Weights of a small image captioner.
Model: 6.57M parameters, 64-pixel images, encoder norm batchnorm, encoder depths [12, 12, 12], decoder width 256, decoder layers 8, decoder norm layernorm.
Data: 45211 training examples, 3.5 epochs.
Rows from block 5 of the text decoder of a small image captioner, named by matrix and row number. Rows with one number belong to one neuron. Each number is 200 + 40 x the weight over its row's rms, rounded and kept within 0 to 999. All counts start at 0.
After each neuron's rows are labels from the 100 texts, of 14976, where the neuron reaches its highest value: "fires on" is the input token at the peak. Only what is clearly more common there than usual is listed. The data: photos of plants and fungi (iNaturalist).
# fc1: MLP up (decoder.blocks.5.mlp.fc1.weight, 512x256), inputs 0-127
# fc2: MLP down (decoder.blocks.5.mlp.fc2.weight, 256x512, transposed), outputs 0-127

fc1.28,90,152,214,189,176,184,260,225,248,162,188,185,232,170,250,176,190,236,191,166,214,218,216,207,173,194,137,168,211,164,218,161,196,204,296,254,292,196,147,199,177,195,174,253,251,169,233,238,242,240,191,136,199,169,219,130,188,189,251,137,161,289,226,224,245,199,228,213,200,157,249,184,198,227,192,193,231,219,231,200,98,272,254,221,261,192,191,191,202,193,282,228,240,180,169,192,198,219,198,150,172,293,252,215,165,197,205,209,202,176,251,169,222,174,213,230,229,241,300,193,218,229,199,194,258,183,162,143
fc2.28,221,254,181,256,263,219,218,174,200,208,228,206,181,220,179,234,198,237,204,199,237,278,236,224,219,184,159,165,128,192,236,77,207,207,97,188,205,199,226,152,141,162,203,138,230,298,200,226,155,213,186,229,232,178,153,299,201,221,219,181,201,235,113,165,104,187,174,217,176,238,203,197,159,192,215,148,236,188,178,180,183,166,134,193,227,254,213,199,221,193,190,217,226,189,228,204,249,236,234,159,171,198,179,166,215,154,228,171,269,207,189,177,209,180,179,136,230,225,214,152,151,144,210,144,186,236,118,306
fires on: "r"; "p"

fc1.219,198,169,220,220,234,182,253,166,161,212,286,239,205,285,209,129,239,220,224,231,165,244,224,210,90,189,193,191,212,163,180,258,191,190,142,253,214,231,178,266,207,198,207,173,161,177,252,95,256,238,194,187,206,214,188,162,261,217,166,215,193,96,168,154,145,125,146,222,177,264,178,266,203,175,225,202,110,128,203,141,179,205,262,174,200,240,228,187,253,174,212,152,161,205,248,128,230,237,185,125,230,147,201,208,206,256,182,204,206,160,233,159,276,210,214,192,239,229,210,194,249,209,207,193,155,223,184,230
fc2.219,224,170,132,196,229,166,148,195,234,189,209,201,253,147,194,211,189,187,214,145,244,126,171,238,335,202,137,140,236,120,210,176,180,259,233,192,197,199,281,145,220,174,205,212,165,220,127,196,172,202,173,215,195,222,223,224,198,235,164,236,125,146,122,208,234,202,229,187,256,180,236,260,167,221,130,97,211,164,236,230,122,219,182,206,115,206,210,163,254,200,235,221,193,134,193,271,245,191,197,275,141,228,280,194,136,157,229,215,207,228,195,174,176,178,189,231,252,201,133,216,218,164,216,194,214,205,182,161
fires on: "a"; "o"; "i"

fc1.289,192,219,158,196,253,185,196,209,254,227,128,238,234,204,225,197,157,252,225,181,317,208,177,208,193,169,221,205,205,206,258,154,275,205,214,158,285,122,257,164,199,191,153,203,123,263,194,200,153,141,243,140,207,221,147,277,213,133,141,236,193,180,292,250,211,218,183,219,177,244,160,236,157,209,179,125,222,180,196,254,211,149,182,221,177,198,283,195,165,164,163,193,220,204,140,200,126,253,177,163,287,139,210,220,196,175,200,225,183,218,199,247,215,243,254,220,195,302,217,202,153,253,206,206,201,155,228,208
fc2.289,229,169,267,197,239,138,121,236,151,172,198,210,187,199,235,114,188,198,158,179,207,124,194,212,188,242,183,155,198,167,227,159,209,198,181,175,174,184,197,216,157,178,215,214,164,209,144,228,189,109,256,159,130,265,211,180,182,198,257,180,114,219,168,217,220,229,228,173,297,99,177,195,226,201,127,159,148,212,251,278,205,245,263,177,198,194,151,228,203,172,250,218,190,207,167,231,147,179,183,204,206,163,224,148,208,177,179,191,229,165,146,201,175,213,167,261,194,190,164,200,201,158,207,219,196,242,191,240
fires on: "g"; "c"; "t"; "s"

fc1.103,186,191,210,239,182,265,216,147,173,245,209,155,192,141,151,115,149,228,213,159,170,159,176,177,214,178,214,213,214,125,202,186,179,203,153,185,154,191,110,244,209,189,239,224,252,186,159,141,134,253,126,245,190,174,189,266,205,189,162,266,180,263,126,197,236,240,193,203,213,143,242,274,237,251,166,188,149,113,186,192,150,181,202,244,156,174,273,252,233,193,217,240,158,186,259,183,135,207,142,272,174,241,190,226,230,239,163,251,174,169,208,203,270,232,215,252,197,244,201,132,223,199,206,266,278,244,183,172
fc2.103,136,230,110,180,212,170,229,166,267,142,212,224,202,243,209,238,266,193,152,179,240,192,240,234,137,239,210,216,141,213,210,219,193,223,203,200,243,194,262,177,180,225,223,208,175,177,221,198,190,148,232,168,167,301,258,141,223,226,230,213,191,221,209,241,232,260,258,241,240,235,235,118,199,179,209,186,210,223,191,198,216,212,185,194,255,219,165,133,225,190,256,215,247,194,127,262,188,256,179,151,283,162,234,204,181,254,212,195,206,206,200,286,143,154,174,154,243,224,163,195,228,194,187,204,111,220,258,205
fires on: " "; "("; "c"; "-"

fc1.89,214,201,165,162,124,227,159,124,206,252,163,217,239,192,167,197,180,200,239,226,230,214,193,212,273,256,251,297,192,175,172,151,231,183,230,223,196,201,122,229,210,222,150,126,126,138,275,211,216,149,177,180,171,152,150,137,234,242,241,219,181,251,239,218,156,239,164,213,230,171,212,178,193,150,162,188,112,199,181,183,238,248,207,173,165,159,197,152,167,174,245,258,218,262,237,269,176,240,187,225,190,193,242,191,253,124,186,157,193,190,229,206,225,174,165,160,156,196,254,282,146,184,206,214,150,124,151,215
fc2.89,155,169,234,219,223,233,210,241,223,163,240,207,174,238,222,144,246,232,186,177,204,206,239,175,216,175,150,134,209,221,126,188,164,162,135,209,168,200,278,135,248,235,203,199,163,260,75,225,211,255,152,177,238,277,211,235,242,197,193,166,214,158,200,210,329,213,221,208,203,163,194,201,192,201,233,225,261,228,207,224,140,111,184,224,294,242,239,203,203,194,121,112,203,261,134,145,238,115,163,160,137,173,194,191,197,222,207,226,189,214,123,272,150,248,240,210,221,247,197,192,244,195,196,224,261,225,201,202
fires on: "i"; "n"

fc1.211,181,192,209,201,196,204,205,103,216,134,246,212,204,235,193,280,192,193,223,253,161,171,227,115,271,226,271,229,240,233,159,189,181,196,260,205,186,233,189,231,193,263,198,171,181,250,240,173,185,197,190,299,202,239,268,258,187,148,276,160,197,224,183,251,170,215,226,233,224,208,205,176,182,177,247,155,226,177,247,185,255,173,151,257,148,212,193,224,251,200,183,190,137,174,218,130,181,164,201,151,173,200,183,145,201,182,243,165,236,156,193,237,254,284,232,211,183,130,173,195,219,144,231,201,139,188,196,202
fc2.211,197,221,182,237,164,157,228,211,166,218,110,169,175,226,214,151,229,259,204,169,187,204,232,222,172,210,137,222,146,160,239,250,175,153,204,178,188,187,165,106,165,100,232,169,169,233,216,183,223,198,208,163,249,226,95,239,247,182,202,176,230,210,189,141,188,223,128,211,179,215,229,218,183,205,190,192,132,242,250,242,145,189,234,196,202,237,155,192,165,195,197,162,167,266,146,258,139,258,261,187,155,194,217,217,138,210,177,256,159,161,238,224,217,180,225,215,147,238,183,186,279,212,181,204,264,296,184,155
fires on: "a"

fc1.200,183,149,172,194,226,176,221,156,152,151,278,147,159,208,227,135,202,212,235,160,196,173,148,157,237,210,219,219,186,291,215,123,180,192,230,196,224,176,224,187,251,197,171,161,229,193,207,229,241,265,277,216,170,209,176,210,235,242,213,235,170,203,185,176,297,238,191,169,171,241,190,142,175,225,194,218,235,247,257,270,174,219,217,220,227,207,185,212,250,190,226,153,205,161,219,234,158,235,233,211,213,254,206,162,205,176,146,190,194,253,161,158,123,187,186,200,161,243,165,158,226,242,283,237,226,211,202,237
fc2.200,216,232,155,187,157,191,145,278,181,256,154,250,189,177,204,217,186,182,160,229,225,190,253,225,231,163,206,228,179,134,200,282,203,166,245,190,131,284,163,198,173,174,210,244,194,211,155,185,221,136,115,175,227,174,228,251,210,268,192,168,216,250,235,211,161,170,189,213,173,147,227,261,246,138,188,228,184,173,131,197,175,184,195,234,282,217,180,155,140,188,206,190,222,221,203,203,270,187,221,191,138,240,218,231,170,250,208,160,173,93,167,253,212,206,130,159,166,176,197,227,238,235,167,169,210,210,234,190
fires on: "r"; "s"; "y"

fc1.114,255,193,168,218,213,268,230,195,244,128,162,157,177,163,210,218,191,222,256,173,204,217,166,218,229,151,220,184,261,189,150,146,245,176,217,172,215,188,218,147,186,214,249,220,225,217,229,192,179,250,233,208,190,167,183,184,181,187,233,144,231,158,213,212,166,227,242,221,166,291,203,247,289,218,199,225,203,169,201,310,163,186,178,207,172,156,266,139,200,170,186,208,190,174,166,253,188,203,133,223,193,204,202,236,190,115,268,222,183,176,250,203,220,221,94,266,178,165,264,136,204,242,214,209,200,146,239,130
fc2.114,133,147,227,146,247,201,132,141,186,226,247,227,220,207,233,218,232,178,156,258,125,179,180,194,152,185,156,204,180,217,176,186,169,209,240,199,171,243,185,278,185,205,119,128,207,190,81,258,225,219,289,178,227,160,198,171,148,234,239,243,166,221,226,230,229,157,133,181,198,130,164,165,149,219,244,166,235,163,189,105,235,240,222,242,216,231,191,277,216,179,157,214,182,171,139,146,198,239,297,203,152,202,268,223,168,162,175,222,155,255,181,161,217,202,180,142,257,186,208,231,242,221,193,180,221,238,224,277
fires on: "g"; "b"; "q"; "t"

fc1.138,170,221,260,179,275,169,257,148,213,177,212,177,208,238,175,172,143,115,220,239,180,239,187,237,157,240,242,210,207,232,115,306,221,140,168,167,202,184,208,132,175,234,198,204,135,199,186,196,181,128,151,140,241,179,234,191,199,214,241,185,252,182,159,173,192,179,172,134,277,226,206,200,292,228,204,250,203,270,275,174,162,174,237,239,170,172,188,207,182,122,246,115,201,251,175,259,152,169,219,135,189,194,214,165,228,94,240,206,135,141,238,192,225,208,240,209,151,180,95,177,238,197,184,227,209,180,224,199
fc2.138,144,209,203,187,131,272,174,217,230,237,169,224,130,107,169,199,210,193,226,200,234,148,171,217,270,249,197,202,220,172,228,161,122,127,152,223,197,231,200,239,289,219,190,220,224,183,200,179,195,203,195,168,216,257,141,230,269,113,170,214,204,233,203,219,225,241,220,208,173,198,211,168,128,177,211,156,231,191,208,205,191,219,205,199,241,168,171,319,160,193,200,306,212,203,204,175,220,218,132,186,207,186,194,194,162,188,186,221,218,264,163,173,176,197,210,203,162,268,175,211,117,233,247,216,161,204,267,116
fires on: "a"; "f"; ","

fc1.382,191,148,190,207,235,182,191,191,239,191,201,193,249,203,242,180,217,184,150,231,120,209,228,117,220,225,247,215,216,195,247,172,208,191,244,172,182,174,219,201,242,197,246,223,182,173,303,178,184,205,181,254,130,218,174,189,253,199,252,254,229,261,243,247,196,163,181,237,210,177,286,183,163,210,267,195,117,263,200,182,206,209,220,260,210,208,146,184,208,225,131,245,204,222,202,151,239,219,227,157,168,193,228,143,84,219,140,145,207,275,136,194,148,150,226,142,181,144,66,242,201,154,215,205,214,252,188,179
fc2.382,230,246,215,213,170,222,203,159,154,214,182,186,163,174,143,165,134,201,219,175,210,227,232,206,173,237,178,208,203,312,163,228,121,172,161,224,170,148,200,240,206,202,138,210,223,202,162,192,297,210,204,149,209,221,182,185,165,193,208,168,229,246,222,223,211,153,224,198,287,225,143,198,207,160,156,232,240,144,154,183,237,201,134,103,197,220,209,179,187,159,267,122,209,219,211,213,201,181,231,278,206,263,228,153,277,154,286,284,205,168,234,285,292,100,206,228,184,217,238,209,237,241,171,172,165,276,230,231
fires on: "i"; "c"; "t"

fc1.48,190,169,124,219,221,172,205,238,190,128,216,220,178,165,176,210,248,229,221,216,213,185,289,160,110,180,240,257,192,149,170,186,143,253,204,180,193,216,264,203,168,192,193,264,208,241,182,174,259,230,202,244,121,180,172,227,190,261,220,212,165,231,153,229,254,179,199,194,242,215,152,231,204,250,162,184,167,225,224,265,216,145,196,225,180,223,249,255,227,135,207,122,215,251,269,261,146,176,191,245,141,182,220,173,189,245,164,260,182,200,119,175,184,186,204,218,147,252,185,132,177,149,265,171,189,165,249,267
fc2.48,184,253,185,216,199,238,124,197,151,216,178,209,263,191,234,175,228,282,182,236,288,215,168,228,247,190,135,153,279,231,154,170,150,125,160,177,155,216,160,192,170,231,182,214,233,234,146,215,162,200,230,147,186,195,250,219,262,242,173,158,167,203,199,210,223,207,190,217,151,220,226,218,171,165,227,205,233,205,200,168,191,161,191,211,282,193,178,191,204,234,172,223,206,128,105,195,244,246,241,187,297,179,182,227,250,279,219,133,201,236,210,86,222,153,192,101,215,161,164,204,173,202,138,164,171,268,197,161
fires on: "e"; "m"; "a"

fc1.130,203,197,219,167,201,125,213,173,189,211,198,218,252,246,214,203,131,182,285,258,183,211,190,181,244,157,177,301,273,201,136,164,139,144,201,235,220,184,196,201,248,266,172,216,220,68,223,217,225,152,287,157,222,252,169,163,220,175,240,219,149,195,250,125,199,240,147,199,164,230,246,216,225,272,207,242,197,168,196,243,172,269,259,191,137,207,213,211,199,165,197,235,200,229,217,206,147,141,252,206,207,228,229,205,247,162,161,241,225,202,259,234,257,206,209,196,245,248,243,144,145,181,188,168,157,151,170,185
fc2.130,215,213,140,204,214,195,146,251,218,184,283,153,197,134,213,212,197,190,200,137,245,202,255,249,191,257,133,195,130,215,217,231,262,180,154,170,159,220,264,233,189,134,168,215,166,243,142,206,202,201,158,215,201,120,262,248,233,252,254,164,272,156,255,331,250,201,285,217,201,212,175,154,178,188,199,161,245,221,204,166,171,218,114,242,222,136,153,220,200,232,223,234,179,230,188,228,191,156,218,204,246,162,235,119,154,224,202,145,221,111,89,221,227,222,150,155,211,196,173,235,168,209,138,215,157,202,214,172
fires on: "r"; "o"

fc1.120,168,261,174,220,222,272,186,220,188,157,161,162,211,143,272,254,214,205,134,207,179,150,336,154,171,182,191,150,236,284,223,190,250,151,211,255,149,240,231,123,193,178,195,225,155,219,223,206,195,146,206,183,243,235,219,104,196,218,117,216,192,165,182,136,233,224,223,200,256,193,238,253,288,233,251,214,231,221,183,245,197,203,147,245,211,219,163,235,156,179,190,161,199,193,212,163,184,205,169,151,230,209,165,182,236,197,218,222,238,116,285,212,244,196,159,243,212,197,153,203,153,151,198,218,216,206,181,218
fc2.120,243,215,228,220,176,172,202,156,181,304,181,167,255,237,235,168,231,238,237,203,145,160,182,189,226,301,208,227,190,217,182,217,227,175,206,192,226,207,169,269,255,267,173,214,292,140,129,194,294,186,269,116,199,195,162,162,163,256,207,180,160,172,244,209,183,154,153,216,199,204,176,209,145,161,160,214,163,257,216,252,168,189,203,128,210,159,173,221,251,261,261,270,216,208,149,227,230,269,187,187,235,171,191,193,172,178,192,142,201,223,167,264,221,250,250,119,279,187,258,179,247,208,182,209,224,206,236,165
fires on: " "

fc1.367,175,187,109,196,238,199,174,187,163,269,213,173,184,244,198,234,175,208,243,179,178,199,241,167,145,190,197,132,149,194,213,111,183,160,186,222,245,170,192,149,143,198,174,195,258,198,229,206,271,196,268,161,199,149,194,67,174,99,226,187,248,209,234,246,208,199,212,203,201,239,167,254,209,189,221,209,161,152,239,207,148,224,254,202,240,181,194,244,213,240,181,159,276,194,227,159,217,204,188,204,242,233,207,253,209,235,229,201,161,194,214,213,178,205,199,117,233,161,188,212,236,164,198,214,131,255,239,137
fc2.367,280,194,227,266,161,206,222,237,200,150,176,181,214,180,242,173,153,210,170,145,190,155,246,183,240,270,233,143,226,229,234,219,231,152,178,212,218,185,277,182,137,182,199,235,253,211,222,173,223,130,182,164,253,178,138,208,225,272,267,173,185,181,145,176,245,225,179,268,191,131,274,151,216,290,201,223,183,205,213,215,214,140,195,183,217,277,208,198,210,112,239,323,179,221,221,265,251,196,208,210,180,216,262,149,112,181,142,235,225,170,216,228,173,177,172,198,155,193,212,197,223,214,192,235,267,178,175,209
fires on: "r"

fc1.430,212,213,138,196,183,190,271,193,161,178,223,159,208,200,187,170,203,163,212,228,160,232,181,227,247,225,216,121,246,185,210,158,182,190,218,183,233,198,168,248,184,195,197,190,288,242,206,265,175,216,190,225,230,213,163,164,172,128,176,261,228,144,150,236,142,240,212,142,244,177,246,227,195,172,252,174,181,237,270,204,125,174,102,157,194,191,201,285,224,238,171,159,240,151,220,151,296,213,149,128,203,193,171,217,199,173,216,227,157,228,145,178,214,116,247,204,195,176,175,163,236,176,212,220,196,154,227,188
fc2.430,144,189,251,212,220,236,185,198,213,174,181,220,213,180,237,286,156,245,165,176,277,158,214,172,224,247,184,214,153,194,203,204,272,203,180,184,166,272,127,191,171,155,150,141,153,140,186,122,206,184,214,135,203,183,183,185,148,277,212,153,220,225,218,208,186,135,174,213,187,210,229,179,195,269,145,191,237,199,172,231,163,207,268,284,226,193,209,74,231,156,211,256,191,253,264,187,270,218,221,242,169,175,258,202,195,206,199,270,239,147,297,196,128,258,125,182,227,290,234,202,199,178,150,187,252,253,219,171
fires on: " "; "w"; "i"; "("

fc1.418,154,160,182,156,192,179,219,213,105,259,191,177,169,229,171,194,150,220,181,143,151,179,160,151,166,252,157,205,157,237,234,157,244,246,289,219,185,232,209,208,246,152,232,274,165,216,269,169,159,139,218,163,185,228,196,236,214,106,275,202,175,213,141,211,261,191,184,203,150,250,242,190,256,205,133,181,248,197,278,192,196,226,191,244,257,176,204,281,136,193,159,190,228,247,146,186,204,151,145,217,162,206,175,200,156,243,236,214,263,220,196,157,135,189,120,187,184,201,194,174,207,217,281,207,172,177,163,213
fc2.418,214,247,179,225,233,144,101,193,282,167,215,208,215,163,168,254,218,186,221,236,257,259,236,250,168,158,233,212,223,112,152,156,219,168,149,179,204,210,151,220,207,232,163,176,185,225,148,210,177,250,245,187,185,229,269,122,171,316,120,198,179,189,229,208,196,210,193,185,261,220,210,225,188,202,303,253,206,219,179,240,166,127,177,216,175,135,124,138,279,209,232,204,169,164,273,223,157,231,250,198,167,213,196,219,152,213,213,182,182,159,215,224,204,170,208,272,195,189,207,261,215,210,147,240,226,237,202,220
fires on: " "; "i"

fc1.294,225,285,194,210,193,198,203,229,224,172,210,100,133,188,212,189,231,231,198,213,122,229,197,131,223,214,137,200,160,234,183,266,121,204,230,240,211,190,245,230,224,189,284,276,215,202,246,160,220,214,251,185,254,178,192,185,259,229,253,247,247,205,187,166,198,227,164,193,279,213,223,129,177,226,204,269,203,269,234,189,214,206,216,214,182,271,222,236,155,258,195,221,189,243,167,147,282,160,229,186,243,186,174,210,248,167,182,158,206,169,215,157,204,165,213,182,157,223,176,181,167,247,164,222,277,205,206,131
fc2.294,131,157,248,251,239,213,207,226,160,201,168,265,202,168,194,178,161,221,166,197,177,187,234,228,183,134,238,156,223,147,212,191,235,165,248,195,169,201,155,174,261,206,119,186,241,184,193,239,207,212,143,178,133,211,174,230,115,198,161,213,188,217,157,201,201,204,186,248,172,154,102,315,252,139,176,178,291,178,90,248,168,180,179,258,138,226,197,204,249,214,184,225,159,229,201,273,189,242,205,296,255,215,183,178,165,248,160,198,235,161,196,264,195,276,181,135,213,149,233,226,208,207,196,241,107,248,189,235
fires on: "a"

fc1.339,226,171,237,317,127,183,198,157,244,166,229,158,205,171,203,190,196,204,186,202,227,211,162,199,216,195,245,226,180,216,204,171,226,175,153,149,172,174,185,208,253,241,141,171,190,197,255,232,143,217,200,232,202,170,190,215,201,245,218,203,174,121,192,247,149,130,247,223,227,219,166,261,189,226,202,209,177,212,219,254,151,243,189,175,125,146,155,280,288,245,194,195,193,157,150,244,143,210,206,195,242,164,208,117,204,276,232,190,208,219,137,236,201,258,161,184,158,222,197,148,128,160,195,207,269,170,91,248
fc2.339,185,297,131,169,214,209,193,202,204,216,184,217,188,240,205,207,191,275,212,156,219,142,190,244,224,152,175,148,190,213,229,190,204,256,235,233,140,227,193,262,148,183,165,230,150,225,195,245,251,198,235,192,200,292,183,204,199,191,183,248,212,240,257,155,260,202,188,201,220,198,230,170,235,225,184,182,112,202,154,259,195,256,238,235,180,255,154,119,163,168,213,166,172,229,299,180,179,167,217,89,179,241,220,262,178,236,172,237,211,245,182,198,250,206,165,153,173,179,262,211,251,258,211,133,197,213,218,232
fires on: "e"

fc1.401,201,200,198,171,159,196,209,138,174,185,241,233,170,228,171,140,295,191,192,206,212,251,218,268,221,299,192,227,246,180,210,215,197,187,117,256,181,230,230,169,207,223,156,235,165,203,208,141,176,215,281,142,154,186,174,163,204,194,139,238,191,168,249,280,182,151,173,163,190,141,223,136,221,173,242,183,232,196,239,221,155,164,220,165,205,200,198,229,300,206,161,164,153,211,114,242,190,171,158,222,174,235,194,232,245,158,255,154,149,199,194,181,157,203,246,153,202,245,198,150,182,117,161,192,282,177,220,215
fc2.401,216,131,180,221,259,118,291,201,198,246,191,259,220,185,230,185,177,161,152,51,230,213,233,163,256,240,177,186,259,165,168,197,201,180,125,217,206,156,175,250,151,248,132,189,145,169,157,159,232,203,210,122,176,138,261,172,140,222,158,235,202,206,182,224,193,194,197,160,204,219,142,207,169,150,189,228,176,242,162,169,251,137,215,147,201,148,192,242,206,251,210,179,196,217,217,184,179,263,236,151,155,234,162,246,270,209,231,173,188,249,106,239,159,244,206,256,244,176,133,182,214,179,242,201,216,185,278,181
fires on: "i"; "o"; "r"

fc1.16,242,222,179,167,190,244,107,156,150,160,206,242,155,236,190,173,231,204,172,143,227,269,220,217,259,274,257,225,204,198,212,166,183,236,206,191,176,234,187,153,132,119,225,140,244,181,197,200,192,213,158,232,163,190,240,273,170,179,194,146,206,246,210,212,204,192,159,169,172,175,251,202,119,139,235,161,276,243,221,224,191,192,214,244,181,209,196,214,269,238,217,192,220,197,250,188,239,181,226,165,126,237,190,313,175,188,265,252,271,185,213,222,205,201,213,238,233,254,201,238,246,177,163,195,264,141,265,235
fc2.16,168,200,237,174,186,179,249,190,184,187,92,182,236,124,191,260,171,192,193,217,128,138,146,188,182,158,218,173,209,144,197,238,181,183,179,195,236,191,134,212,129,198,178,176,218,160,179,213,186,209,171,240,186,111,196,201,211,175,125,296,203,201,193,212,204,151,204,190,270,181,174,204,219,224,251,224,206,227,137,242,182,264,220,147,165,139,157,240,186,150,177,196,251,169,137,241,221,188,187,203,244,210,133,218,219,225,191,185,167,223,217,140,209,192,220,153,226,163,240,232,160,122,173,242,131,265,159,233
fires on: "e"; "n"; "i"

fc1.229,234,290,199,247,231,245,193,164,174,201,218,214,180,184,246,218,208,160,245,225,147,178,222,232,261,247,267,133,145,259,180,160,254,210,118,256,185,233,181,226,238,152,165,163,259,152,172,181,207,174,293,228,190,189,257,151,189,233,198,227,228,187,163,131,205,177,214,250,170,273,276,180,234,189,231,255,247,247,236,181,147,248,170,236,160,209,136,177,279,243,246,168,215,198,220,98,274,209,281,81,238,208,156,216,183,200,190,164,179,189,151,205,257,148,140,208,170,207,222,169,199,278,179,276,172,152,238,195
fc2.229,193,139,124,189,232,191,225,211,268,158,193,182,183,217,192,201,197,232,167,212,275,249,182,211,184,195,186,291,280,154,255,195,202,185,223,188,249,229,223,176,191,253,184,157,179,252,260,229,204,185,188,216,222,150,185,233,233,214,215,194,215,229,214,268,237,193,143,145,267,129,66,129,187,142,207,190,187,154,123,277,154,232,195,191,204,264,264,236,105,128,148,182,213,233,176,298,158,203,126,219,266,213,160,192,163,201,161,214,209,204,221,252,172,225,182,175,210,221,179,201,224,187,228,122,207,225,213,224
fires on: "g"; "u"

fc1.224,206,209,186,220,200,169,193,252,199,220,211,168,190,260,121,187,218,169,276,158,191,235,120,191,179,270,251,148,163,154,161,172,212,238,274,223,172,191,241,189,212,263,157,219,165,160,184,176,230,246,252,183,195,165,194,155,229,191,191,259,284,172,241,266,205,210,90,190,169,214,188,249,262,194,200,195,196,220,158,241,196,210,185,215,184,190,186,155,152,252,130,142,178,258,137,177,244,218,201,236,156,260,142,183,165,151,225,174,208,163,178,256,245,185,246,198,236,234,191,235,224,136,187,184,168,146,288,189
fc2.224,225,231,226,223,216,256,206,181,208,238,192,189,174,196,349,206,148,227,140,245,167,192,214,272,223,168,197,235,230,300,243,278,196,144,185,253,213,193,173,159,241,240,200,167,182,206,192,184,167,203,207,159,184,223,166,269,133,148,151,181,162,197,163,127,211,191,252,213,211,180,190,125,187,206,123,130,193,207,215,178,156,184,181,217,199,214,205,195,192,211,228,208,210,152,248,245,160,194,176,235,175,157,204,174,209,191,175,188,168,142,199,113,226,173,204,183,162,171,175,193,238,166,248,255,231,247,187,189
fires on: "g"; "u"; "b"

fc1.34,221,208,286,216,254,229,248,157,204,199,213,186,186,227,232,257,166,114,222,216,146,208,181,271,214,178,240,187,195,253,206,197,175,251,154,201,300,227,194,234,154,233,219,165,181,160,166,202,219,281,206,114,249,229,202,255,194,256,234,238,279,118,240,198,191,142,199,187,190,118,211,265,235,193,260,198,201,229,207,219,223,212,164,168,228,143,260,209,229,227,238,176,198,178,263,120,190,244,222,202,202,202,240,186,161,208,217,259,121,146,190,186,233,161,233,103,103,236,205,285,204,253,209,172,209,192,162,170
fc2.34,256,131,185,185,247,200,159,217,225,267,281,198,254,171,182,180,161,173,180,164,229,219,211,195,200,181,192,183,186,212,155,228,262,128,148,265,230,261,177,184,223,209,234,252,211,326,205,201,136,184,240,246,203,157,146,136,143,185,236,200,167,179,191,156,234,297,182,158,211,180,218,168,199,206,172,284,175,199,256,215,183,220,131,144,213,170,219,201,188,149,208,209,177,212,187,192,219,188,196,233,216,141,137,240,177,167,174,256,141,213,214,217,163,236,175,252,212,129,288,171,180,215,204,313,171,182,207,240
fires on: "i"; "f"

fc1.265,220,182,214,205,246,242,186,187,283,234,257,179,162,207,267,254,207,153,125,147,148,136,195,215,207,195,213,231,231,184,283,153,181,170,180,239,125,159,149,164,189,243,219,180,167,215,147,234,141,236,234,188,137,140,175,256,218,198,200,219,161,247,139,228,169,136,191,199,216,251,239,250,206,197,160,177,161,223,273,243,187,265,202,176,140,171,207,216,230,187,143,187,193,177,213,229,149,297,204,210,209,196,262,232,145,160,257,188,185,231,166,204,200,164,222,225,205,199,208,156,239,204,160,220,228,233,125,110
fc2.265,317,183,155,241,213,140,295,252,138,173,240,195,268,214,157,219,177,244,196,232,224,284,201,230,230,188,167,152,159,233,211,228,233,222,207,210,205,260,211,261,116,186,200,214,205,166,225,166,162,200,216,243,158,269,192,171,225,163,188,245,185,186,246,210,195,230,181,208,211,197,200,151,144,263,275,154,242,228,220,205,142,118,218,252,171,232,228,242,172,194,247,191,160,233,176,253,224,191,156,168,179,197,207,217,252,251,176,178,149,239,186,182,208,202,213,214,234,179,214,170,182,225,204,248,172,181,224,252
fires on: " "

fc1.413,173,178,214,182,184,296,145,174,223,162,206,208,177,225,117,135,178,143,234,192,171,272,276,205,236,176,166,228,199,210,198,225,186,165,240,178,192,168,221,189,179,171,260,190,221,177,208,173,212,226,204,126,232,111,220,192,242,229,124,203,173,197,200,167,89,261,204,257,210,257,270,231,276,207,188,186,191,124,149,187,150,264,253,207,168,151,214,220,291,226,151,165,239,189,177,81,215,148,221,281,231,214,247,179,244,237,199,197,160,206,197,159,191,175,255,168,169,217,165,192,118,267,131,198,213,143,220,184
fc2.413,157,207,220,227,214,134,313,212,229,213,299,231,222,167,188,199,183,286,174,182,229,232,197,158,111,180,183,183,196,163,247,204,232,261,251,170,302,200,162,161,246,228,119,237,252,156,243,264,154,215,196,195,210,299,170,199,172,194,240,202,201,175,143,145,209,194,231,119,248,176,228,217,243,155,222,201,202,247,190,166,225,166,118,219,203,205,209,187,200,193,243,242,192,255,262,234,319,234,239,216,205,233,151,200,271,225,185,237,252,183,189,122,148,275,143,191,163,206,292,117,242,164,191,193,164,190,239,161
fires on: "r"; "d"; "n"